{
  "arch": "gmlp",
  "input": "log_mel",
  "spec_augment": true,
  "residual_init": "none",
  "max_precond_dim": 1024,
  "epochs": 32.9
}
Rows from block 4 of a small sound classifier, named by matrix and row number. Rows with one number belong to one neuron. Each number is 128 + 32 x the weight over its row's rms, rounded and kept within 0 to 255. All counts start at 0. Numbers have three digits each. After the name is the row's rms in percent of the matrix's.
After each neuron's rows are labels from the 100 clips, of 14976, where the neuron reaches its largest size: "loudest band" is the band of the loudest frequency at the time of the peak; "responds to" is what is common among them. Only what is clearly more common there than usual is listed. The data: short read English sentences (LibriTTS-R). In brackets: how many of the 100.
# u: gMLP up (value half) (model.blocks.4.mixer.u.weight, 336x256), inputs 0-255
# v: gMLP up (gate half) (model.blocks.4.mixer.v.weight, 336x256), inputs 0-255
# out: gMLP down (model.blocks.4.mixer.out.weight, 256x336, transposed), outputs 0-255

u.35 119:148147082157135108106149130141169152137104108086102169075114151099137030209163123178084192110165108098121160148151132154130140070137181096144135099118119174105112160122159098110152115170172120135120084074113085152085049081123051045152055167099171144142134139114087070129124068115135113057141157111176140142165121114116072115164115154120152105138175157166145121195142142141132155158128132137141102142089151109114160143169094080095126101088127111146120108118149155142130076117087155186104117182107089098140161121117112116144132158097092081081108177130176155123140109140092091082170141113152162145091096151176156110165140149166144160130096146131079209171103133105143057117146123090155111128173156091140128114197114095172116088147086151130164117076165125154121102101106144
v.35 110:147143126152174091088127111127192140120153057098132156108108116138145157150114146100100096195144118179126131180086158103133097083140186202118162138126167104141106142142163138125136097153176147142122149107164135202090120157192078080144107100195101144184176181134095180114163149090138142124136120104148143150089073133156151132072121127119134161112132157131150178153095120153111135079114136080077104120138105143183075123111145160099112119053135120103139100195147106084134094133059150156107146175084170149157137126144153125134139207141149131106129170148145136053108088140200160101092142183146168151084190098123085106123113147126146198178109114109084128097122150210111078143096153141135078174123117155085084161142138121095146143142094093130159079115134165190138097075130124
out.35 122:131074106128068152178081088099124103167135129131137113153171143104184071110122171094093100116156101078065150128128114148134155102098099206105106128156131072199201153117163186103131120145154103151108116035116144127141107123163115165153138091127137108089126080128145188167147132116148137117093118083131139175129166151056093181136170135150126102122125179137107180136158144127056147126123144112102156092098144087104123141096079057147092181090111118137071158140121130177129089180108138108193099151161109122074133159164149146123099120154180155128072148124153151111152148176133202169139135080131102147097085170144094108148115103126075081150150173086151084128126148130127142112103127161097139117112103124202132119170117114103122038075114120108142168189144085146092114169080092
loudest band: 250 to 500 Hz (34)
responds to: voice: female (83)

u.95 109:149084166150168150068093103153162170072171153121067154156123139163137183120067115122084177112145145094127121061154181147132125159196138130074145160171096108075126083162158120088093150170050104187106139136107108053101144161104143165119098085108130109104123092128148166095136046104094120095048175167163161124134161156066142140141129139100094103115141147115160115151091116114141126136107113146119104128151117114128133143109164109201119084081105162134118098131123134126132096129128151135196093073130144097083120123080067134143094121145101138130174140120099140139155139081073158175130117175166067153198138123151106093119140112082139118157051148166151131131181097123129156155098093130116077091073128114074149102141095130106109199080188132103120107116146115135131191154078089
v.95 106:108081103144138150046106108136162049094133141123185176143133103163122109125140089173102121125114114140136113176144154115133138098109204133131157123150147112089122105116111113115184126070165139136127137124149123177113064114103135105120100173153139153090078079116142189128113106120151129129122174111118111086118163162131206118108105145181112148076159154144176056083123106096124052087099101096109217171119173206151142171117139062141152131121157173166178103116118112152126118103147139140141156082078091116139161163131128121148119085080083128127137155083181116128140146146108161116122091130091139088147116180137142092142088175193057161076124144092163108131143214142171133079109092125108095151117116116159142125192167068114168160158181168121106139076116111112124134178145064
out.95 104:072159168134105112080124107139101074148136136095139109086100104160116075137109124141047140100141118154117132131141126167173136159136101140137121105138142159149125086130136089181132134072131126154078131070145136127110127132159147155171111117131100113085118165144094122091124149117143130121121074115138171106137129107170126140133160172082134094199135046140179058137104176158181124158152064158200150137129069088193175131200153061073150084146131173142163123084152134146118140172116149169051199106130125086083119124123133132132101121112127185134171156145133135153125134129116128172106096107103069188113116171088145098167095133123131123165089111134036032111152096148169131077177141175143186187149136145133167153124079120142118169099171107123113122109116123158174068107112083
loudest band: 250 to 500 Hz (37)
responds to: voice: female (86)

u.121 111:152100113126193199134144110108080123122165095097131133139110140072115170119118187128171124095154158050171112108107101118145122122063110143161108099102130096078141161141135150076160139135121125163093105085114129161117092166133111124142137162119097136086116112116181103166110146154029161111148104159119117092071214114190131143088135068115129122134131173117103136138157058156161106147092165128205121122107116116116094109058137146091081146141151130087126119181142131101150116073145134153139143114100169152142140131104154105128131068095077131159067114122158101106114155151142149114203067113078138083116119125180069130129137181128072125178087119149084147074110124150086131110067110100098064090141114139126181123054167136151151147084190123192114106075128087143088130135187102
v.121 114:171088118155105181194104119105141098168140182111087100114100081157188100106149156148115136117116127148135168130146064207158131170144150131127098111078153140151211141202151127127042131093113147119124116111103142142148177166121113123135147133157142145084152065089101135159130175140145094097103126153144138123076128098103151126148120147144122162128148147127117097143156126154100063095195143159129110144167104050170113143078132086140165127125108099170137120161060103144134093105149146074093169120069130165113155141174086105162112116112158128146176090097093166090138168147167084110108135105093109182138151145119135062139104096057110185123122049140141154165140113152121147162149152124077133212214096080071199138116107104112134133137155129056098100145165099109093117109120123
out.121 114:150113080145141129122192107130085112094126114086088078145126150124149136149129102095144109143146105145132119164143131111116148128159134128236122114160116125143153148125162125081174106072090146160115163079149102134113104046091119178153117112144125120132142131163094154101217111128157121130161130120120154153108056113171160118125127094141126155126126121088092095105163158148118171211134121092123117101171141149152111129146130151126147167155106133134105111131176124133109121159134152133145144178081151146109064164172114070176126083114119198166045154117173101109086185099142169072098112145042135167147142200106160199196116066140083120136147137147178078180085136140126183146151163097082140108092056193115115137155189117126102114114085133087172045150139129147112120112139159
loudest band: 500 to 1000 Hz (26)
responds to: voice: female (91)

u.209 098:053132057112162086135120156156090077170149150100079156114175093167136149076125119141089092187179147113119093110141132139076094141179096186169082120117143136109109174126066124174107100112118142186133126110135111102133111088121147083176112132141095145111120128095154099122195085129075146139173136149179154164139166116151094183115125168094105141110140119125128150120158138137118102090120155120087084148230123103099104127116144148117131085114120166127139105094169165148064144097144124187079152141130195073153164083141118098058110128153088148111117145125123216189117125161149147141114103153108101110122167109152087144115147123134076109143201103098116090102132164188107171132162077135130134101114050106131224198153078101136154153184103122156151099118114130170132117129088112
v.209 091:197154139160126145149164142118199166101137157124168041104155080127156140057135132145135101098158140150077168097112156114133063183127135114160184194128086170118141101114118098141133172092143157102116155145134144104115134077102150100116127047186186203224146182092123115137142160106146122089126099092106135087136099123162158132128110186133141171122158106184105072162108094120084092129124117150128107126123132088098152132157146135154095075122081092148051174113102192173106067081116112199111145143141100170157087098107135149132068107105119166099114130123124122133090146156099117095160116125114219080135151100132191145178121110114130134121152186101151104121129102083151091150131073110112117139115142121106141087084100137137102119121139145114090150098162096074070130086121178
out.209 096:104105124125121134116121106133148174092191120168144139121115127157098128136142140136163110053105188185125121120112101116124172064162219132165127098047098116143141068137168181165119134196113111096146110093136186128075174147158101123142121051118122150124086159117120196078075098144107130157158139060129114127068166117112113104185085118121129144090180159176122133155136100131212131084145172142150148145080074143149068085177112142128098134120133204141136137162110124095111158088128129174166048126133123139137107134124119107131140122152137174158131083143121125106145144154074099139166121142097147090087131096147180153168132174107089118147053141111155195177100142102142084094154136068094129109155147079129096154121114135141151143099158085170115110150200123084181130096089148
loudest band: 250 to 500 Hz (34)
responds to: voice: female (84)

u.248 105:097091164153126089122152120092187124112160116093157125077141087142129149114108202191184096115125122127138140192131192132225122162108122080137117144180115078201198187111169163096104069137123097092128151099135148129116095133071115152113122104161169144132109113116147108130085165076080093051164131109148180118119031107107104087168134142125150156068133096145146100127142146111147100102093099175141096162167103066089132085142101123178120155125107114175090144183187124196116135137101142139127200085138111137124133100128133145169118128124131095145138108147133105151132115144105160150032123151127154159119158112137172101133114163100170145116169121147157151103147109119115117092064131131191205113118136171092116132117126157203062185115123116118157136164111107146166129115146163
v.248 101:141090158097109128092093160104136177048147100121097138176079123109187137158165105132149104112160128151096116085136141136120144166062115138119148109142120118100066135126129161211160131154109121105099186112087148103180120121127108157116163122138138130150130148158117091123158112139124172044148117144083102083177096124140084134108118139050173084153124126119139095131108127108174083129068069106167051082107148151093076116092107086088192131177151140136142108099129125129101177120164136125153141127191114117153104144126114173142133085109153094113102104086104102128095116195104172027149143180162137133112116102094056117174116166089160139107173092148122187108117076128191113143158142074088123124151053113163109199086155096169124182092114120137079138111114139152132109070113099
out.248 102:105140147100127103100133102141144100040105136106122150147097084157059112105091172130086102132085121047107148116157130101140167106093121099106143117104120110123077129172161138151138124145168071207161113089151117126095147159130172123137083102122108119136113122157157073126161098099131068142125156101181158066086127222144092171103115186130186121134151115130162137147141104112164115170141158141164151059137135132147077149165114141160073192090112114140164132133183132157145166116180175143120125084138101098140136230101096135090149132116090115156124127083169126088145063138131182152118169105059111147162152165104120133081172137170111139098088127051127147129136132150164161088103105128158061114131125101169181139124135168060082095158162131165142125107173117095156131207102121
loudest band: 500 to 1000 Hz (34)
responds to: voice: female (87)

u.140 107:116154142103139088168164094163158132184110124094158100162124134164134112084122170067079167157113179094167121145151109189084113102068138117139088094092170139075182090114116077146171191160159101094139164181114145180105218148184109120171110131094147127187159165098117204123166178132174108124122150114161136143094129165101144154136130082105098139134112155112069135169137133135126118151131167115165140129135148097158099123121177143136176177133141083126133054140073088118097109111105094159159127069160204126134116136135142113100133171141180125137147101142103124117079208172092178158152104135088154095110170122141094150070134125130144123175116116144147169105140105117076164143071136079071145092102189120123110084073066097152114084109135152148119159166117061106142110102123086
v.140 113:102157105141150114027126135139145127155146134060109082129146149112156128101130128114140118131120126088218128121170069137099083142167088083111180160159147145167086111102152104131106091095158116153125147128207101105112174148156092152107086065082122150144111137075135150105207126127115098137014134144127111132097189144097086125123152099140124134138156154136088121163101107173103170160106177098152132089174128165166094109148101110123158147156100124168116129133109118135125079105121128158184087083161166136139085111209104149104129103152190135127144114118187182098085118144082159191094137103095107149205126125156110136083124053155093140150140138142097093081153121161138140120137141139153097160150144174166089085195109083166119129148141126072123173100143068139158113175122059
out.140 108:155164121115146144122122153136127141100165099137139084127152109183136123139169134168150120116126166154131118094109174152127151154117106120153038149149073104115109161104124172144100072140134065143127072029120152147112080141057105193113118153113117104119092093114163127132196111145094139068136166166164105121162126150075100066179114106150151152128159136064129158125074155148133124153136180151115143187164154202108119095085106239071138161133127137096060141103103174136177138129145111125112098094171096152144082172171163122130151162163172126132134172086128051068133126149126116091122056153089051140109129147150116132144093081136112174089139099106153067128145107091101064109080112109155135120095145143125145120083142120140101134117197135100114165142168106092085138130138156
loudest band: 500 to 1000 Hz (36)
responds to: voice: male (73)

u.85 110:131162159138112126122095145134126150153140130114093073201101145157098144129213139145144096151145093150118126167141105178102130083125186094108119086155126100103200130151153105159159138111167098104140119079202097188093133085110104168153146120136120125107124103114121192157150096161107144098189070135163127136092094104160116089095094111147209192111109111068117094121128098129086159110096133147149189111147124086095115095114088110112184166113149079141122085175159130126125167184089098194094141080127175119147110131109141145142098110141110080129143110088122162131111118092182118106113197082082148118070131142090142086102135160092164184054131143135117157160164115130094120162120117063105051127066140117084134112140066082156058120128157139166114124143184081137063108142142091
v.85 093:126098169141155245140133124120137163136082121147136165095173161126185140081142089130084112159141130111169170126122078142130143154123146142102104100090185076109116189120134097133196123179161110121136158114142130146118134201173149129093120119110125153173131145091075126131069174148102182168113177170165138113098109090148119139141146161197141109109113120181135113163134104124099120150127119054119105166177118163126168078086151152186147093163170154129143142099147124073063077121149065148158187199059134131106100127103146129142118117123192173123139116130139131118125122157113137134136153099134175151153201105104126114184097049159161078124102159200113156134121106130159159127140164141128163175117067144131100108134129116162079141119103192152070168120071117124146076162144178
out.85 113:104151109123077141124109115127157172082110075191038122053116131105088114132122189095118104133094174121126106081177098153142142109134074156108144137139094134129144079205095137147127142119093127131113144172124152093082119172145114131145140087135158172159167112146143147133102170112170177092128100086064082075158081078128159126118142105141140165077124096125107141116115124166122092119112091133099115109151108191102165103167182077135120127085083065133102138148151132146144160113121187147104104145098154196116083107141170126183106172143100114149070168111161163145084165111129166152149047182098054153118129083145143118095132133138087167134115196143149106135157111077155086156111102090151103126182174124097177154146161140158079113089097094134100070108228121147093150134122112
loudest band: 4000 to 8000 Hz (49)
responds to: voice: male (100)

u.286 092:095081120119103166117123188132127147196173148142171164073140195154144098056120127171172147143212125167067113118121149116148131089150107158127162137109106111131078133102152145118100080069065087143153140160169190122121142187102087115172163086083153118112144093163159151119083133154127128108102136081139118101109164131102066103134071092183209099090081146114138124120118107131050169102137142107119162202192173099141157111066100125083118156181150109112149162074091046181079136120068117101157128161152144170095152160137156114117118159138099123088143113071104123142112149163102104145083130086148144114135101131094115152200084092090151178054134134085193156106115132145158117150125095154091130119115159120080109148122114103131124113110117113137111130099132110152078123113124111
v.286 102:072146093130123126137107137172135140132126172113107119086060126157132113133057087090145130074126152114124161143106155127106135197081074203180209128125127154146118138156142153136136118111167104090207109083049102145142125156165128100186096134095120119125153136197126155127136155175143120143111143148106111111130148117119115143090129127088056135167065148160114130126080118100113111198125158115126087167063144096144150035076128163145122100176104119152128150143101161147078078142201093135144172142116123122119168121072122092127128182026111164112140075176082162137110162111154095146102081127125126163066071090088104146181127109110162141131128093065153154131121117130122093161189089140152126083095142153084158091127154159122148119089151146165142126142090136191118114116171107
out.286 105:129057117140188073132133185154161122074121115109105126096136051141052108097110170139051156135080140145097141090142137112117119108099171113134148147128084164070186127135127150115095165142165097126166122138112165149090142092103132130111168168056081123152180161054136109172144151135166127153111117131127109140102156225080194146080129102128129121163113137152138066117112098100175082137121067145179096139155104158156094076121182141145156105115125164101130102103167143141079101126126125145169085167152103112132156174120169120124155142117153116155109079099137141114177122183183073135107171122123112137119115081111135130109197136206152157154112146154113113111199114153147127102095138169139135076163105140090127082151100097144081120115093088101194123132175157186189085148151175
loudest band: 250 to 500 Hz (34)
responds to: voice: male (73)

u.153 094:155127135161109179089120089107168151143109150149130154119164149072151121160136119138134133178150115169178146191171182167143127119149094074130151150145126154058107135133093141109113098129128130099120170137131180128154129111086092106106095138098188122161159121114112120114109135111073165114126132118153182146143155172091169122111099099102028100179158154193189116139102121105154134158164124149072141124138168105158149130127101174173096157098098124162101173103145077140157151125098039141146085102175078144086099135149096071145092126106090160211094139169125088152094100125084087080154085118135155163090132109091115110195092124126115082115124098146070154058113161113126139067138086136151130095155097167126165105142136076099151126168075113148182147184173057130113077099114065
v.153 099:114096164161138217145086172157139155131140079099183114152081169099124124156079090152194094162081130091112144152125150140128110143148119107145142163136072174134194084093170103093138174125159162079113086138108109114192163147114149165133082119106110100156115097144155092164122129121145174105131153199129141140129118067113120146132141193137134138147137096123121095124139107147142114070108131132134076105111059098104086143097154105116151126165139123082176180111131127067132170178188134162171140132181134181113144120137142123074158129168118146181106159054176067098073093118137119116120135102176155156132102136143093120093097161101111196068028134113170100117146142158135084087131097107145086159099223117113100142112068125088115165141081098090137141115105192158128109136128150
out.153 098:088136170160123118151087132123134152189110105142140165079102112104067176138182116189123149153118131132104077151037144078169174109096142140184161153106084163136121126131112116131126113130144117168171080161122088097096147081155107188105111108114106153151150099132142147093132085064179082117149198168113083075114131125067092120179115188152141146079137130156145145133151090051090138145090196138127112171098091124123117058122109084115104083128105113112156206138150159138073117100113142137094124115129141125119169083112126143103125191121130177103101120112085155156114156146090138118110127118100111111073089165117163095093155199233132151108114142147122089139164098160083126104145079141129157180151091182119141125071117101208139159125155129108116107126129178156163092138122193
loudest band: 250 to 500 Hz (33)
responds to: voice: male (96)

u.115 100:119087119089182115117137151114137146098061119100102156124183146186116116122120098124126150133162110109096141073107124103103128179156124025158187143126113105132170117132129163182184151102114093182100139142144198093168124171111100148136193107126109135125072126082137131092171082136125151158079069126071184113133190188163146091136186086116083109185117123114161124194086102192111127108129117117085053094099158064166093151094114153145177133151147154114149140123074123166112125156117112097084156152082082145075165124125094142161167125125125163172176121136150118109134120115118117162059131100087123120135135111183107145137215135140137214139110129101151120128090119089141104171110082178118171100147085096135115117080134141149123082173155116087142118108115114109118107170055139
v.115 107:067148169109131154120098104079091129082125145170101183064129157108106109106065104155124116147131186089080179145153130098161125145093162179160078143075113106090151114131151106137147128142148110134136091141077107168186127116090189142142133170149177163182133088130130087165144141123157107158180144125120129130156073100162114070110061137134171138128114123155182097141147121093155154146127113118138126196073151188142148105105166132171106136160164100110093102107143192108062121125110142152140130173118104074171145170103114099152127079121052122122124192127140144185145112095071186075173155134153097132082116129127129093105170136142129218135173151168117148121129163128095138158206044099172107115170210121109119089108134128124113124094108133077147145140140152094106146124121205
out.115 100:144103171097125120127187103077182139140113046167158112148225143080102105118150154205141186126083137166189092099156092151083147132158131189110152106107156102188157165135114149118104159074098096099144116129129142131123081136139104148161129145186130120149092163065195128116102089096120095092114102134122101114080126152118117121185093135121098128152023095164061145174134136166143151091122140114133133134164092153196103070126175147137101151092115115137156121170113131105108105062123118162117122107165102112095139153139095095146146079126186096053112173110099084097072142172136186096121133105082119140147134121181142086095159157141103151133148106155156119156129143129120128164073112109115127157198184154148147160083138111124137134096131164087163047094115136178117132112174131
loudest band: 500 to 1000 Hz (31)
responds to: voice: female (82)

u.80 102:152130155086154074144092107098114200133114138099142171164145139095110128116118141154158163140153138154158104128058119175130176052125133141128158132070087088131127135125175190212154133141179142126157119087125126147139065149121136103121166131073120116113167089170145177117086194123165126097118134119172096165184111173158128164145128099124175128091134186057057126145114136156120113085135119083130108174166113127143112182072089151082096072085113123131104028115133168168107137176207081162129124078122165157157142154101132115139110142127153157098136152119122166095149092084117084094165142128103097160148128119079126171112141120137083109135093069196155118116090132100082159131129139153115158095127136105172184115182142128100110088201109145090159137191163121128147071104161128
v.80 113:159152102146074061107107133161185148104063051133143111176145105161148106084108103164075135183096122133152109100125101116091136078176144154071179203112189142188162127061198112129160128183135130143093084137094144100123136168153109128149156153194125111101090149162116144096165113068122131097077124098128103112127117115100125107093103110150127152131144123156131148112161173191087117137149106116145072189144111103197102169100106124143153142108140132129106172132112107164083126149063089101176113149137088128166075116129089117183121093120114080098139186098133187121129110107132100132131089114135074151116162112089138153104093081109104121109166110135118145145144119187193117183150168122099075189064116152085119133088112068123141160091125101071144124133161175106107144074196134
out.80 106:073076115126135160138175129182100071129131145157086165074107138100140091158166085152071126174133117191117111107164108116160143161109059133189092157065139111126144113124085145133167131114057134094167145147117157170082099118136159138092171206122165129164139174163121127150128124181091103144088141048090126119146184083130074132135155179156083199154149159103134119145110093166098145131120089105152121093083134128149128154104161167115159166139119154114077113117058152140157116125165185064110133100105078095108135098142143153142106111102148102110147159082141101141048235095149098076080093126138115183106127136125122107124112149136152114100174141102104128126077088160197118178145087147123100136167133144128096112090138209093132127127068142117147127156149127141110125174184144
loudest band: 4000 to 8000 Hz (40)
responds to: voice: male (80)

u.178 103:111145105092124148152109084078109097082137170072087084105107155127158114078108131095190110139101092107112144155096127146172074123085171175092114178093141132165158111140123095138133170096180115191145104118144093121135093158130105069104083121080169163135133156124165121083144107149193133119128139148097062145094096126136126133172075132112148083109105110122113089120149128147190103165164116141102142084146174082160165118091112099145117125057100105112148174148141150096147147163129097154069163121139079092116158089109102136195168133122075170076073177204157071098171181186156177127148143179181106169124120082132140136131142095146150108186082071116133147106142131074072136121134143157153120153139128124130199103083066128117155132129112211084091160062114117119123127132103114
v.178 096:137112102102076095090142131096128141141153100095115205116151146149128161076125176108157073143124059156190138090115059202143064113149128182104117141151179081084182103125189120131135128108139153147067149177129129104142116093128108176145105170181111116112130098051199132128158142095128115128114143084133130108100119061132146112111136142109155089088112095072085116124097164117169152124127105137114121075118100097175113129133126142167132101083151102162147187057089111114105203121179073128090210071143107125146054150169127154149125112115061117157130091124073114130130106139122103119106152108121113155112225130119136192169185130115099120097129182167149122138132085140139134108086139155166090144095167135140122164099103196110177105133109195152125140138110153148139103156147100
out.178 100:119103155124119158127184113202115129118081150109109187146115137117124136104166178138085164091137128128132097056101123163103118120138142111110131107142136117081096188140176105153141090128174099182135175123143143113071138126051141144115133125092138123157178135116068108109096131111100114167107103103182175099116097125093146139168064175121131116152090144152138096103096154128108076099071161139140092170096077118107138107173121108120141100117145147145113076134079129148138188107138072119162111127092163128112122134118145101130187099116117102101118190104061194109124108118086170179166136130118153172097160104117097160089122109059043059123197184179122107204133062133118167185126122124087149159148112106095099162129107117159066114138122129190127035118154132191118142150144069
loudest band: 250 to 500 Hz (29)
responds to: voice: female (97)